A small image autoencoder, trained from scratch.
Model: 6.81M parameters, 48-pixel images, encoder arch mlp_mixer, encoder norm layernorm, encoder activation gelu, encoder patch size [8, 8], encoder layers 12, encoder width 192, decoder norm batchnorm, decoder activation silu, decoder widths [64, 128, 256, 256].
Training: soap at rate 0.0037, 9100 steps, batches of 256.
Data: trained on photos of arthropod specimens (BIOSCAN-5M), 195000 training examples, 11.9 epochs.
Rows from block 3 of the encoder, named by matrix and row number. Rows with one number belong to one neuron. Each number is 200 + 20 x the weight over its row's rms, rounded and kept within 0 to 999. All counts start at 0.
# fc1: MLP up (encoder.blocks.3.mlp.fc1.weight, 384x192), inputs 0-95
# fc2: MLP down (encoder.blocks.3.mlp.fc2.weight, 192x384, transposed), outputs 0-95
fc1.171,210,218,192,202,205,198,234,207,177,190,190,198,207,185,192,165,192,184,206,189,172,202,220,212,211,179,161,203,184,237,199,215,215,210,233,223,202,187,233,224,184,220,167,193,192,231,168,184,196,202,160,239,189,205,174,223,204,173,226,159,202,212,193,206,210,204,212,216,229,195,205,217,190,193,225,176,198,177,153,230,210,165,173,177,208,212,156,215,253,212,176,183,209,187,177,214
fc2.171,189,154,231,189,211,186,224,193,198,196,204,178,181,233,208,198,214,182,207,216,211,169,190,160,195,212,227,225,220,182,189,232,199,208,195,172,186,238,188,212,175,202,173,162,223,215,219,197,224,161,206,230,193,225,236,216,197,235,196,177,203,178,224,179,215,190,223,200,181,218,195,218,206,215,228,193,242,232,170,209,207,192,217,225,207,174,213,209,238,173,179,232,202,205,237,201
fc1.172,195,244,208,170,216,213,194,204,198,213,208,213,182,204,176,199,220,191,193,202,208,172,195,231,205,193,181,186,176,174,246,199,193,182,175,223,193,168,183,213,206,195,206,204,175,184,181,184,195,176,147,207,215,216,161,201,185,186,215,190,183,192,187,234,194,234,192,178,227,215,171,210,196,212,188,196,166,223,175,226,139,194,200,192,192,175,187,182,190,178,169,196,222,190,211,218
fc2.172,202,208,195,169,181,185,195,232,202,238,214,187,184,164,218,152,176,156,186,203,215,175,196,194,215,212,212,205,224,185,197,206,200,218,186,160,170,171,220,187,200,185,200,197,194,197,213,177,179,221,211,200,191,234,192,192,172,197,204,184,204,209,217,185,191,227,183,199,202,216,182,195,216,214,192,201,181,172,215,219,206,179,206,163,230,218,212,198,179,196,224,177,227,190,189,203
fc1.173,213,211,167,215,216,205,208,195,185,197,173,187,197,179,236,217,222,216,211,176,185,217,179,223,187,192,174,259,208,187,229,199,180,186,202,197,195,217,166,238,186,201,224,209,187,229,207,172,199,177,190,245,228,188,165,196,185,174,199,202,240,206,182,185,211,229,202,234,200,205,230,226,205,188,227,201,208,243,203,235,210,205,199,229,201,225,188,214,207,182,195,220,189,233,228,182
fc2.173,215,201,226,187,194,219,190,197,202,226,234,171,208,187,186,167,183,194,184,210,190,161,217,193,227,188,203,162,202,233,169,178,186,216,220,215,188,211,219,177,171,218,195,192,215,193,199,227,178,208,211,139,204,203,191,190,191,191,220,212,176,195,215,230,222,206,175,213,218,185,176,198,199,248,215,213,185,194,202,171,193,194,194,196,227,215,207,218,172,223,218,185,231,154,205,221
fc1.174,203,196,200,216,227,182,161,203,193,194,206,260,194,188,191,192,205,232,190,184,190,185,229,225,190,209,182,218,237,213,221,203,181,193,204,218,173,194,199,235,208,206,192,248,202,195,239,170,212,242,218,195,198,206,183,195,215,202,189,210,175,202,170,182,218,195,171,189,194,228,185,206,197,196,220,223,163,157,210,172,218,189,203,219,194,214,198,174,193,172,183,225,218,218,199,193
fc2.174,196,182,195,173,205,220,197,178,176,208,194,149,176,182,207,208,207,200,230,211,225,225,201,205,200,187,176,166,201,195,173,211,219,233,169,191,204,191,209,202,181,198,176,162,200,203,171,229,201,195,173,191,178,219,231,208,210,201,221,209,207,202,229,172,188,203,226,184,227,201,177,196,193,197,214,157,246,226,182,196,170,234,215,201,162,219,140,258,225,243,207,203,190,177,227,194
fc1.175,214,207,175,205,208,189,237,179,182,254,158,199,228,218,187,234,210,196,190,228,180,195,199,149,203,194,219,198,198,178,248,187,176,218,216,184,207,205,193,196,220,200,208,243,196,224,210,183,203,211,193,185,205,196,173,182,231,216,182,215,176,221,200,199,238,228,199,177,218,191,213,205,201,208,155,242,233,232,181,213,185,205,207,215,189,238,189,186,205,196,217,191,159,200,194,200
fc2.175,177,195,187,199,182,200,167,203,209,190,209,195,231,196,199,191,222,195,191,174,222,206,198,230,217,197,186,211,207,204,175,223,212,196,197,229,184,217,205,182,190,208,169,160,187,168,195,215,203,186,189,201,191,207,224,200,217,201,224,177,215,196,190,204,183,177,193,199,209,235,185,196,209,199,234,191,191,181,201,202,211,183,203,178,200,155,225,220,181,203,193,219,246,183,181,181
fc1.176,192,185,199,194,194,169,205,212,186,196,201,195,193,219,165,185,192,201,209,171,193,223,223,168,193,212,231,201,184,196,200,184,164,218,194,218,194,174,190,209,201,214,214,189,211,189,218,207,227,222,185,201,176,170,178,209,195,190,209,211,201,190,213,201,173,173,216,169,146,242,196,196,161,219,230,205,178,210,211,183,234,166,205,215,203,229,217,218,227,175,189,203,183,217,228,207
fc2.176,200,187,200,220,182,210,202,196,191,227,181,183,201,177,226,215,223,171,154,219,211,183,174,205,208,186,229,205,202,224,203,202,246,192,226,160,159,236,219,157,211,193,188,203,203,225,194,164,195,201,209,188,173,224,227,214,200,189,186,181,208,192,156,196,223,196,187,246,218,229,216,212,218,195,206,174,216,214,224,189,188,187,205,157,227,199,230,215,192,214,213,177,208,203,188,184
fc1.177,204,189,185,177,202,187,233,194,210,178,175,184,249,188,187,199,187,201,162,213,191,216,189,209,232,191,190,174,215,198,193,201,205,194,216,213,187,207,208,171,210,190,193,218,217,210,203,169,199,183,207,230,203,189,195,203,201,184,207,201,202,208,197,204,211,197,245,194,188,183,224,187,214,188,216,209,173,186,228,199,199,184,194,179,203,210,218,221,203,185,190,182,202,224,200,212
fc2.177,217,213,194,192,210,191,217,164,246,220,176,198,161,188,220,178,204,205,189,192,226,229,189,193,259,179,193,193,206,197,192,239,193,203,203,207,219,173,175,240,166,219,207,174,228,151,195,201,221,182,185,206,179,176,213,169,220,189,203,187,212,169,169,196,210,198,204,215,205,176,191,189,207,177,179,183,191,169,218,217,222,207,182,211,183,182,178,225,202,206,201,186,231,195,196,168
fc1.178,173,172,199,201,184,215,214,197,165,204,177,204,174,241,193,202,167,208,195,213,157,206,203,226,164,193,178,179,225,194,224,174,190,212,175,165,228,236,208,213,188,191,187,187,226,210,167,169,208,156,158,186,227,168,176,187,195,201,193,207,223,232,196,176,217,210,207,191,175,217,218,193,203,199,217,210,177,210,210,207,200,186,177,188,215,218,204,181,193,223,183,210,161,194,231,194
fc2.178,231,195,173,186,219,198,180,210,219,181,222,188,186,209,210,171,242,202,174,198,203,210,205,203,219,215,234,185,180,195,159,236,189,192,182,258,176,190,179,203,220,196,207,229,188,196,229,213,194,224,228,214,178,189,215,217,193,184,198,183,200,186,199,213,180,198,209,240,222,196,172,226,205,213,187,203,209,183,206,187,221,209,233,203,175,185,198,226,235,200,215,194,212,199,199,191
fc1.179,197,196,218,197,210,218,213,193,182,195,211,211,182,204,197,160,191,176,190,192,218,167,241,160,219,230,203,208,193,194,240,197,208,206,218,191,167,188,203,209,179,210,177,198,183,192,185,230,180,199,170,225,212,207,203,221,197,210,222,215,158,216,204,197,214,226,205,181,243,183,222,193,218,221,225,227,196,183,172,211,181,208,185,188,206,203,155,210,185,204,222,210,209,194,188,203
fc2.179,214,220,205,186,191,202,187,206,225,225,198,221,195,216,228,229,204,198,206,201,165,213,184,237,226,211,180,200,169,188,200,218,173,177,167,165,238,212,169,197,206,168,231,183,201,219,193,183,212,232,203,222,212,181,186,186,187,189,222,177,198,192,211,156,209,158,172,180,209,146,176,228,158,192,193,180,176,237,200,203,221,198,202,207,205,198,247,199,206,201,162,234,212,173,189,215
fc1.180,223,210,168,166,161,213,187,225,179,200,184,200,239,223,219,169,209,192,206,205,215,160,179,231,193,212,201,243,253,182,199,193,227,174,213,194,203,172,223,221,187,247,207,178,189,198,196,209,208,177,181,192,158,194,204,239,220,231,233,178,202,191,185,210,218,199,192,220,191,202,207,199,175,211,238,163,204,193,246,233,222,180,210,232,184,200,195,210,205,197,217,224,169,210,175,174
fc2.180,200,174,229,212,202,194,147,206,199,198,223,177,174,200,233,205,225,196,210,164,186,215,184,188,212,232,209,200,141,202,208,199,200,167,189,183,203,208,198,178,192,210,168,231,207,229,201,231,215,206,200,201,188,235,200,178,224,184,150,196,215,197,175,188,216,199,167,194,215,185,183,210,228,212,187,209,212,199,178,184,174,201,168,198,220,196,210,194,175,213,170,182,212,185,181,171
fc1.181,208,209,228,232,179,180,207,213,155,176,206,185,238,191,184,213,195,205,173,220,187,177,218,190,224,198,186,150,186,145,168,215,223,237,196,197,186,183,219,185,229,213,223,200,219,229,193,198,209,187,211,200,195,209,193,193,186,176,175,199,201,205,225,231,197,209,207,192,172,201,202,197,159,208,214,168,217,183,172,213,190,203,204,165,202,212,190,190,229,191,192,201,165,194,181,223
fc2.181,182,171,250,172,221,171,203,158,208,222,204,205,175,215,195,200,193,229,214,195,234,180,182,176,178,208,222,219,216,183,208,203,201,173,200,224,237,200,219,191,212,191,177,217,185,200,194,198,199,218,163,201,215,209,220,187,196,200,209,203,161,215,156,163,194,165,155,182,201,184,186,215,234,196,224,212,209,211,183,169,214,189,185,215,220,224,218,197,199,190,204,187,219,185,191,188
fc1.182,147,243,210,198,184,189,191,216,202,198,187,196,228,180,218,193,185,215,230,200,233,188,232,196,203,161,195,185,205,178,170,172,195,187,152,169,230,215,179,204,227,220,221,200,254,207,227,179,187,215,201,189,201,187,191,189,231,179,169,178,163,207,217,189,204,213,232,194,198,232,211,207,180,174,202,234,171,198,206,226,188,188,213,195,163,188,203,204,243,255,184,198,208,172,178,166
fc2.182,198,187,188,194,221,252,215,213,209,190,148,225,196,213,181,202,239,193,223,204,177,232,177,194,212,189,194,218,188,198,180,229,215,200,189,190,224,199,240,202,153,181,172,226,207,216,162,199,189,144,197,193,241,182,196,198,164,191,232,188,209,190,187,197,193,204,192,202,200,209,179,183,185,205,210,228,238,218,198,208,198,188,191,201,234,173,217,180,167,199,201,237,195,186,200,215
fc1.183,172,199,198,211,205,188,166,191,206,249,197,197,194,196,224,223,191,190,157,196,207,226,176,179,238,233,186,208,201,174,222,179,226,194,210,192,199,211,239,191,209,207,233,214,204,160,163,220,175,226,179,233,187,199,178,246,199,205,176,214,196,194,193,212,254,199,190,206,175,181,189,189,195,191,196,216,199,219,189,222,156,237,230,191,215,201,195,224,192,200,173,199,220,204,192,212
fc2.183,207,168,169,183,191,185,172,242,228,206,178,227,218,196,205,148,200,198,223,229,203,209,192,216,195,207,205,222,212,236,205,194,208,198,212,235,196,211,233,217,177,222,173,182,191,168,263,252,205,205,228,214,193,180,202,190,184,195,233,197,193,192,205,196,201,204,214,209,213,216,160,226,226,223,205,215,183,182,221,204,231,203,195,194,203,225,167,178,204,199,209,195,183,244,196,194
fc1.184,196,170,175,178,188,178,225,187,195,196,199,201,192,204,198,258,213,227,190,210,169,204,193,176,201,232,222,195,201,229,182,209,202,192,199,184,157,192,193,204,221,217,197,194,234,200,224,231,189,231,177,226,194,217,189,221,237,210,200,227,169,238,205,196,192,171,201,201,218,186,196,226,176,198,166,196,192,173,189,188,224,227,175,227,213,196,230,210,217,218,231,186,222,169,200,177
fc2.184,172,221,178,219,208,195,180,210,195,201,212,180,216,218,202,158,216,176,227,191,208,210,278,203,213,171,198,177,224,171,235,194,201,208,209,190,238,179,222,193,214,219,224,196,186,201,203,195,219,171,225,181,207,193,208,172,224,172,219,183,248,200,192,216,203,218,202,220,190,212,188,191,181,182,221,176,217,214,208,204,194,190,218,203,169,209,182,189,224,205,170,215,189,219,218,209
fc1.185,208,186,158,190,213,179,205,225,202,205,169,226,221,192,232,194,165,192,199,192,176,204,213,202,214,195,198,219,229,208,214,206,233,214,213,174,204,190,167,175,215,217,209,161,195,168,224,233,233,234,197,181,197,193,192,210,194,200,180,203,214,256,218,193,229,218,196,177,216,199,187,198,182,211,194,205,206,199,228,195,163,215,213,249,227,186,195,179,184,208,179,183,229,249,217,193
fc2.185,212,172,243,216,220,178,188,229,214,185,229,195,192,170,176,193,225,220,172,232,190,177,188,176,195,187,227,206,217,192,181,206,176,205,213,207,198,194,229,202,204,214,234,178,171,208,192,184,173,196,218,259,183,194,211,187,201,201,204,192,193,185,186,162,203,176,192,204,211,175,203,233,206,181,194,194,236,210,181,200,188,199,169,182,233,222,163,227,208,219,199,220,200,221,181,204
fc1.186,211,210,216,183,217,199,205,140,215,213,210,221,184,168,198,230,223,214,220,221,179,220,219,180,233,218,200,224,192,222,193,205,170,198,222,205,222,177,199,168,230,222,202,171,201,209,191,198,152,203,251,200,218,185,203,229,195,172,193,213,183,219,171,216,201,191,196,172,155,200,203,187,226,205,207,201,201,191,176,210,187,189,196,208,199,207,193,178,211,184,191,212,224,236,200,177
fc2.186,186,182,229,223,187,206,186,240,187,205,195,208,228,220,222,168,186,189,219,199,172,182,168,235,153,230,223,184,179,176,210,223,226,189,160,193,196,237,213,193,180,204,200,217,174,157,205,188,246,221,188,211,194,216,185,186,186,242,225,198,215,214,225,214,193,207,222,242,221,178,184,169,185,208,203,161,238,228,219,186,201,207,193,204,233,195,195,184,215,203,204,183,184,162,186,224
fc1.187,209,237,211,180,240,235,184,199,206,220,208,212,230,193,215,205,205,203,171,177,176,186,198,186,216,221,189,210,235,211,162,202,229,186,200,191,204,210,221,188,231,204,194,224,198,191,207,153,202,177,190,227,209,216,172,217,180,226,221,224,229,213,200,184,212,196,176,166,181,191,183,223,209,200,214,232,162,181,193,212,213,228,211,237,200,208,210,193,199,215,149,198,187,196,202,191
fc2.187,201,216,189,203,194,190,230,195,215,207,190,204,229,194,195,206,177,212,213,202,211,207,197,188,207,185,167,210,152,181,184,194,216,198,195,183,189,177,231,192,224,181,209,189,201,207,182,238,200,218,188,181,193,168,205,222,201,228,206,209,130,213,204,174,179,187,205,171,237,213,191,197,222,186,226,178,238,185,198,177,162,201,180,194,207,167,190,192,206,218,210,156,203,186,227,200
fc1.188,156,243,212,238,221,180,194,201,185,184,205,182,186,221,229,230,177,184,216,192,170,211,217,175,201,193,177,218,186,171,172,219,175,176,160,207,199,219,233,173,195,223,230,225,192,203,166,192,199,183,162,209,197,220,181,189,194,186,215,152,238,239,213,208,209,210,194,215,206,190,168,176,192,201,200,237,223,193,188,205,184,213,196,219,185,204,213,200,220,202,181,180,218,214,182,204
fc2.188,189,188,200,189,212,216,220,219,215,207,213,209,174,200,201,193,215,172,195,206,210,229,219,217,193,202,167,176,209,254,217,163,205,191,174,237,153,220,216,208,203,168,176,190,206,173,214,194,205,217,210,198,185,202,192,215,177,250,202,167,214,172,220,183,223,156,238,206,182,216,209,200,187,214,192,240,214,191,163,191,155,186,200,195,175,202,196,188,189,223,189,233,241,174,217,179
fc1.189,222,172,201,179,176,190,176,188,185,186,199,196,195,164,172,222,157,191,216,208,195,182,183,206,190,185,229,182,180,218,224,224,178,235,221,185,194,206,184,179,209,219,195,167,201,181,164,214,218,205,227,204,182,180,215,191,185,225,165,161,233,201,186,193,195,194,176,226,174,175,235,192,207,214,208,208,253,188,181,203,192,200,202,221,211,191,180,169,171,198,161,203,221,221,225,236
fc2.189,180,173,195,213,205,189,194,180,201,220,175,195,180,206,214,175,187,170,163,197,182,177,183,150,175,181,180,189,197,200,188,185,174,162,181,180,215,176,191,200,183,186,191,203,177,181,189,193,196,181,182,184,139,225,185,211,190,206,190,205,179,195,202,213,171,220,205,176,212,162,166,194,177,137,206,182,157,197,200,182,207,201,193,166,187,211,195,198,212,176,189,190,188,162,164,162
fc1.190,176,209,221,179,188,186,218,233,225,189,194,209,144,183,215,229,165,172,180,184,241,163,212,216,197,197,203,162,199,207,181,192,200,191,231,202,212,202,195,224,207,179,185,205,211,192,175,233,195,249,171,186,193,160,201,222,205,214,211,191,180,228,198,172,173,207,194,188,234,206,222,203,194,218,198,210,206,180,211,169,211,187,196,145,178,204,183,218,208,179,222,180,187,159,172,187
fc2.190,254,196,201,217,211,195,195,179,173,221,169,202,229,241,197,194,193,205,205,216,186,180,159,185,182,201,196,234,190,179,192,172,211,207,177,226,190,216,209,194,194,193,169,178,187,225,210,191,195,160,215,213,222,229,214,224,195,206,197,228,196,199,230,219,207,188,245,188,179,197,207,196,170,201,189,185,174,211,182,197,205,216,212,235,212,197,202,169,204,189,209,189,215,229,199,220
fc1.191,227,227,191,160,203,193,188,167,190,223,230,161,190,213,210,200,229,181,195,190,186,192,167,196,175,208,214,232,227,220,195,183,194,206,240,220,172,202,213,227,206,214,215,184,186,208,206,194,205,225,173,204,198,163,221,192,174,184,231,222,186,200,193,178,199,209,210,203,172,216,220,216,217,208,196,217,219,157,228,203,211,199,191,181,193,186,214,216,180,226,185,212,173,217,184,207
fc2.191,207,210,183,250,182,214,183,230,236,198,201,201,193,184,197,185,194,218,208,221,158,172,183,222,191,186,201,171,181,193,201,191,171,181,170,195,235,203,182,169,193,159,151,201,195,198,192,193,236,173,207,164,183,192,203,213,204,217,206,167,222,225,189,199,209,200,161,219,215,162,205,201,208,203,174,206,201,207,164,192,170,186,192,215,203,237,164,176,223,174,196,181,217,197,213,194
fc1.192,216,194,185,216,225,174,207,174,203,211,175,208,193,200,203,212,224,204,180,235,195,210,216,187,174,173,196,174,145,218,173,167,204,231,222,208,191,212,173,200,214,181,173,227,218,198,209,187,207,227,234,209,208,197,186,194,173,188,178,219,200,203,187,182,185,183,183,195,225,227,208,212,191,180,192,190,228,158,183,198,238,205,215,178,195,195,227,179,234,241,224,185,201,225,182,203
fc2.192,187,215,153,202,183,217,193,217,186,170,241,191,220,198,190,216,164,225,185,255,208,200,205,186,195,201,246,226,213,163,179,203,257,180,210,233,204,200,219,177,225,183,199,206,182,204,182,180,174,201,155,177,187,240,181,211,204,190,203,192,194,216,187,194,167,211,204,222,178,209,213,218,173,224,201,191,165,181,188,209,211,219,198,183,196,218,216,195,203,202,167,184,165,231,197,213
fc1.193,202,184,177,227,195,231,212,218,195,194,216,185,193,200,201,191,163,223,173,195,176,190,203,205,214,207,217,223,228,198,180,177,207,214,194,194,201,204,193,224,201,238,223,197,223,170,235,225,164,212,186,196,204,177,208,212,205,178,237,170,232,194,193,206,222,193,187,183,223,180,212,224,229,174,209,189,180,215,179,226,198,234,199,174,210,199,228,212,197,222,209,163,209,187,202,228
fc2.193,189,199,184,217,214,173,212,210,194,228,214,195,191,213,224,223,200,244,195,201,171,213,203,177,210,195,175,181,196,177,186,180,192,207,215,210,232,175,179,210,229,227,183,169,222,215,197,230,214,178,178,185,230,166,218,172,197,178,203,193,201,233,183,210,225,221,204,201,228,177,221,185,171,206,190,210,212,163,219,195,216,202,200,226,174,209,154,211,185,200,218,207,217,189,210,170
fc1.194,189,234,234,196,193,185,217,180,208,216,212,186,182,183,241,171,211,202,242,171,173,180,180,207,215,188,196,204,200,198,203,181,210,180,185,218,208,189,213,175,227,187,228,159,158,196,200,201,203,186,203,191,178,204,222,225,199,211,212,228,185,167,183,207,167,185,161,187,175,207,191,217,196,227,199,219,197,213,209,200,193,195,184,203,192,232,204,230,209,197,199,216,217,198,207,194
fc2.194,219,192,210,196,225,224,173,223,173,183,184,223,227,194,211,209,163,182,173,214,218,218,218,173,182,217,211,175,184,195,188,217,203,239,196,166,186,226,221,186,148,198,195,224,208,187,188,201,227,229,182,220,183,183,182,189,163,226,215,211,205,233,205,186,230,219,178,241,226,191,210,183,217,153,203,206,225,189,199,200,228,225,205,186,219,147,163,168,235,219,185,189,208,182,198,202
fc1.195,180,178,193,208,205,191,185,191,201,184,190,215,198,216,167,185,203,204,167,181,182,172,164,223,181,189,210,198,159,178,227,160,190,212,209,179,186,218,196,175,188,216,213,156,225,255,226,203,184,197,198,218,206,212,228,167,203,193,234,184,228,208,201,201,195,223,244,158,234,217,229,223,211,183,169,186,202,216,188,194,177,194,207,211,207,201,213,204,178,198,237,190,167,205,211,166
fc2.195,218,219,154,209,177,190,213,216,195,215,200,214,224,180,174,210,226,200,230,236,183,236,194,164,209,192,216,193,183,185,181,228,212,191,204,211,205,208,174,238,174,170,182,195,212,208,159,185,207,184,226,199,191,209,184,214,211,213,180,176,187,176,211,223,191,165,197,204,175,169,218,197,181,247,209,247,170,203,220,177,169,196,171,206,214,234,173,191,222,191,195,242,198,214,186,199
fc1.196,181,194,199,194,213,215,207,209,209,225,244,184,151,178,217,210,162,224,211,224,167,234,182,180,205,198,178,161,168,198,199,207,191,191,177,191,175,224,210,186,176,216,184,228,238,220,197,203,200,208,203,220,208,187,206,176,215,238,199,214,216,193,192,214,172,200,244,163,235,186,170,208,187,201,170,182,216,179,205,189,223,206,194,164,199,256,184,177,186,179,191,223,238,185,230,175
fc2.196,233,160,192,203,170,196,209,192,209,206,197,234,235,219,185,178,223,182,178,179,202,188,197,219,167,197,204,226,204,210,181,202,193,192,238,170,194,173,163,176,206,197,185,191,184,216,172,199,190,187,210,185,181,207,224,232,169,200,227,181,222,193,222,218,197,208,223,222,213,172,214,223,186,224,182,228,166,205,248,219,182,210,191,234,186,172,225,230,184,193,198,203,190,225,169,217
fc1.197,195,226,198,205,176,246,238,176,174,190,158,232,203,167,182,213,225,181,214,220,260,194,214,198,218,215,204,161,169,178,206,210,156,204,212,194,213,187,163,190,220,221,190,176,213,220,204,173,197,206,226,197,204,183,191,216,227,176,175,197,200,199,194,160,219,205,199,203,179,203,197,180,194,174,216,208,184,215,192,213,196,212,233,202,181,239,217,189,190,200,180,170,230,180,157,151
fc2.197,203,174,216,176,218,193,213,229,224,203,208,167,212,219,190,191,164,170,201,201,172,197,178,197,210,224,227,216,204,210,228,233,209,175,179,171,206,213,189,206,201,186,200,241,190,198,207,212,196,212,212,198,244,212,190,219,201,211,205,214,174,208,175,184,182,162,167,180,214,220,170,211,226,216,192,209,226,200,153,191,216,202,185,202,237,194,191,208,204,220,174,210,171,189,220,222
fc1.198,223,174,196,236,208,230,180,161,211,213,218,224,163,185,186,164,196,234,231,198,168,190,181,198,183,217,227,157,211,209,217,213,177,220,201,212,210,200,214,178,200,207,210,232,198,188,191,202,197,218,216,214,206,213,201,233,197,229,187,182,230,206,212,202,185,225,214,203,207,173,189,237,179,162,207,213,225,193,196,232,173,232,194,200,221,184,204,221,195,195,184,199,206,180,206,206
fc2.198,195,203,212,179,174,200,183,223,219,163,192,147,195,181,190,203,184,160,207,211,178,205,206,181,208,199,188,209,195,181,179,196,243,181,203,169,200,185,173,204,193,230,201,154,205,201,192,194,189,196,191,204,189,197,180,166,201,170,221,228,172,189,219,224,212,192,188,177,195,215,220,204,240,229,185,176,176,201,190,177,204,183,182,186,184,226,204,195,176,213,162,219,200,211,174,173
fc1.199,207,206,231,206,229,191,180,225,198,192,222,222,209,174,197,186,203,187,191,211,196,190,241,166,216,215,201,200,190,183,245,198,191,220,212,210,191,164,224,177,182,217,175,170,190,156,220,193,194,178,174,210,233,180,199,215,182,221,216,189,215,201,181,213,178,203,232,212,256,219,219,194,200,186,234,224,222,189,198,167,205,207,170,196,188,166,160,175,208,174,227,192,185,214,204,190
fc2.199,168,198,190,195,187,193,165,159,200,210,216,202,244,194,181,218,195,200,220,177,202,219,161,236,192,173,201,180,208,226,186,195,193,172,204,212,199,223,176,216,223,208,223,214,217,222,155,189,209,194,239,149,176,235,210,238,190,189,194,228,194,196,179,198,197,223,165,190,145,206,239,206,222,194,182,194,204,201,215,223,165,240,221,219,194,186,256,233,214,225,208,185,175,168,213,193
fc1.200,182,159,162,221,154,208,239,166,195,209,166,216,194,221,177,213,176,194,202,221,184,163,177,192,201,191,175,212,197,207,193,169,227,220,185,200,196,181,182,197,210,224,224,226,181,213,161,211,222,189,172,166,190,188,216,173,211,217,193,206,166,186,214,202,218,214,207,194,203,182,220,212,203,186,198,204,210,178,202,219,154,188,161,154,225,221,185,176,221,236,205,177,186,187,211,233
fc2.200,202,213,166,229,209,160,187,207,223,182,220,200,231,212,182,167,233,213,189,215,227,231,179,209,216,200,211,216,197,174,177,201,190,187,215,206,166,216,211,217,160,199,178,179,201,233,190,200,190,192,220,195,227,160,204,212,183,197,191,211,215,195,187,202,182,169,194,172,224,191,196,205,204,209,203,208,190,207,201,188,218,210,208,256,199,197,224,201,200,210,210,215,224,207,196,167
fc1.201,212,229,202,191,190,187,240,192,205,236,198,213,185,197,202,186,192,208,195,222,239,148,223,186,194,214,212,204,204,208,147,215,173,218,160,247,231,209,216,183,204,183,191,200,201,174,188,174,194,172,225,211,196,175,198,207,215,148,179,224,204,193,217,207,204,187,191,206,180,220,217,174,214,190,223,174,208,207,205,193,228,183,211,214,215,200,214,215,210,217,195,225,163,221,212,221
fc2.201,205,180,167,235,175,198,174,208,186,220,186,195,205,219,178,188,201,237,191,211,197,226,197,211,234,190,220,196,219,205,186,198,194,205,160,200,228,197,201,221,190,189,219,202,216,221,201,189,230,212,192,209,214,237,219,213,172,187,209,210,177,193,222,182,194,209,217,236,203,191,211,268,231,219,203,207,164,182,224,206,177,171,173,167,196,229,166,245,176,180,205,190,185,213,184,211
fc1.202,223,220,186,207,192,204,169,184,203,193,186,224,183,207,240,198,203,220,161,238,183,206,178,212,212,207,172,209,206,214,149,201,251,181,204,196,192,190,223,205,211,184,193,198,186,224,167,203,228,211,167,209,229,228,191,221,190,207,181,202,176,212,223,203,227,165,158,190,174,173,252,195,196,194,173,172,203,191,172,228,201,202,174,192,207,184,199,203,238,168,220,194,201,188,172,206
fc2.202,219,198,210,203,205,212,216,185,201,200,201,186,170,234,182,214,194,217,192,197,203,198,201,214,211,207,239,222,216,212,190,204,230,223,201,211,210,202,224,215,171,199,183,210,197,170,182,220,153,219,163,206,168,188,218,208,204,216,153,208,177,204,168,193,179,178,198,204,230,178,234,194,217,189,205,191,215,196,195,208,208,201,206,250,180,192,188,232,220,226,185,199,184,212,185,161
fc1.203,209,191,197,221,210,190,231,234,210,181,210,231,201,161,175,230,201,195,234,183,191,208,187,205,221,203,231,220,205,184,219,207,218,167,169,199,210,197,205,195,186,214,207,231,173,190,214,240,207,192,235,173,165,176,200,232,232,166,218,191,223,216,194,199,200,207,199,218,235,193,208,179,189,224,167,209,215,201,165,196,235,189,195,189,188,252,218,195,196,202,177,202,217,206,222,196
fc2.203,192,168,190,193,192,217,179,183,186,231,179,170,197,211,215,175,182,204,225,223,230,229,140,197,171,224,197,177,181,238,204,215,187,173,226,200,222,199,189,183,215,212,213,185,191,184,198,185,209,186,209,204,243,242,199,170,177,205,189,203,223,203,219,168,184,173,217,197,182,208,169,201,213,174,209,204,171,189,223,212,191,203,217,189,213,219,202,204,184,185,207,200,195,187,177,194
fc1.204,205,179,180,226,238,184,178,177,204,237,202,150,186,206,195,221,204,187,192,206,187,197,177,209,219,201,211,170,195,220,206,246,189,200,235,196,181,191,177,187,194,205,198,193,196,194,218,194,205,211,171,187,187,172,167,232,223,197,216,227,203,209,186,195,209,224,164,226,193,198,199,201,198,185,212,219,238,182,238,225,181,208,184,221,245,202,202,180,148,226,182,201,189,229,181,229
fc2.204,182,205,225,191,156,205,185,200,219,216,188,214,215,187,218,200,188,206,187,180,199,243,174,199,200,204,202,247,189,163,181,159,217,189,188,176,221,208,178,204,202,220,199,169,169,175,190,254,190,212,226,208,175,231,224,194,184,217,228,191,185,203,186,222,215,204,230,162,209,211,187,206,221,195,179,187,185,185,172,182,199,184,219,190,197,213,156,229,219,165,191,190,203,196,178,169
fc1.205,205,212,221,195,220,202,207,206,191,210,197,184,219,172,236,226,193,202,196,206,180,250,202,194,172,204,202,200,215,192,185,194,242,204,204,201,193,194,209,189,223,184,199,231,222,145,204,208,221,219,205,196,205,192,183,203,192,207,203,194,213,268,199,201,199,195,205,221,198,195,187,174,202,227,200,193,222,185,197,200,190,243,248,189,200,183,177,225,187,204,193,251,181,195,223,208
fc2.205,238,192,192,173,196,212,188,173,203,194,242,237,142,213,189,194,171,203,222,206,210,188,230,226,202,159,225,218,168,204,177,195,242,230,155,171,207,207,230,171,182,189,220,200,175,218,183,186,229,212,169,193,198,202,224,207,189,229,197,195,209,178,210,198,178,193,199,202,211,214,208,188,186,212,215,212,179,214,201,228,236,202,197,211,209,171,200,187,177,210,195,164,221,185,186,194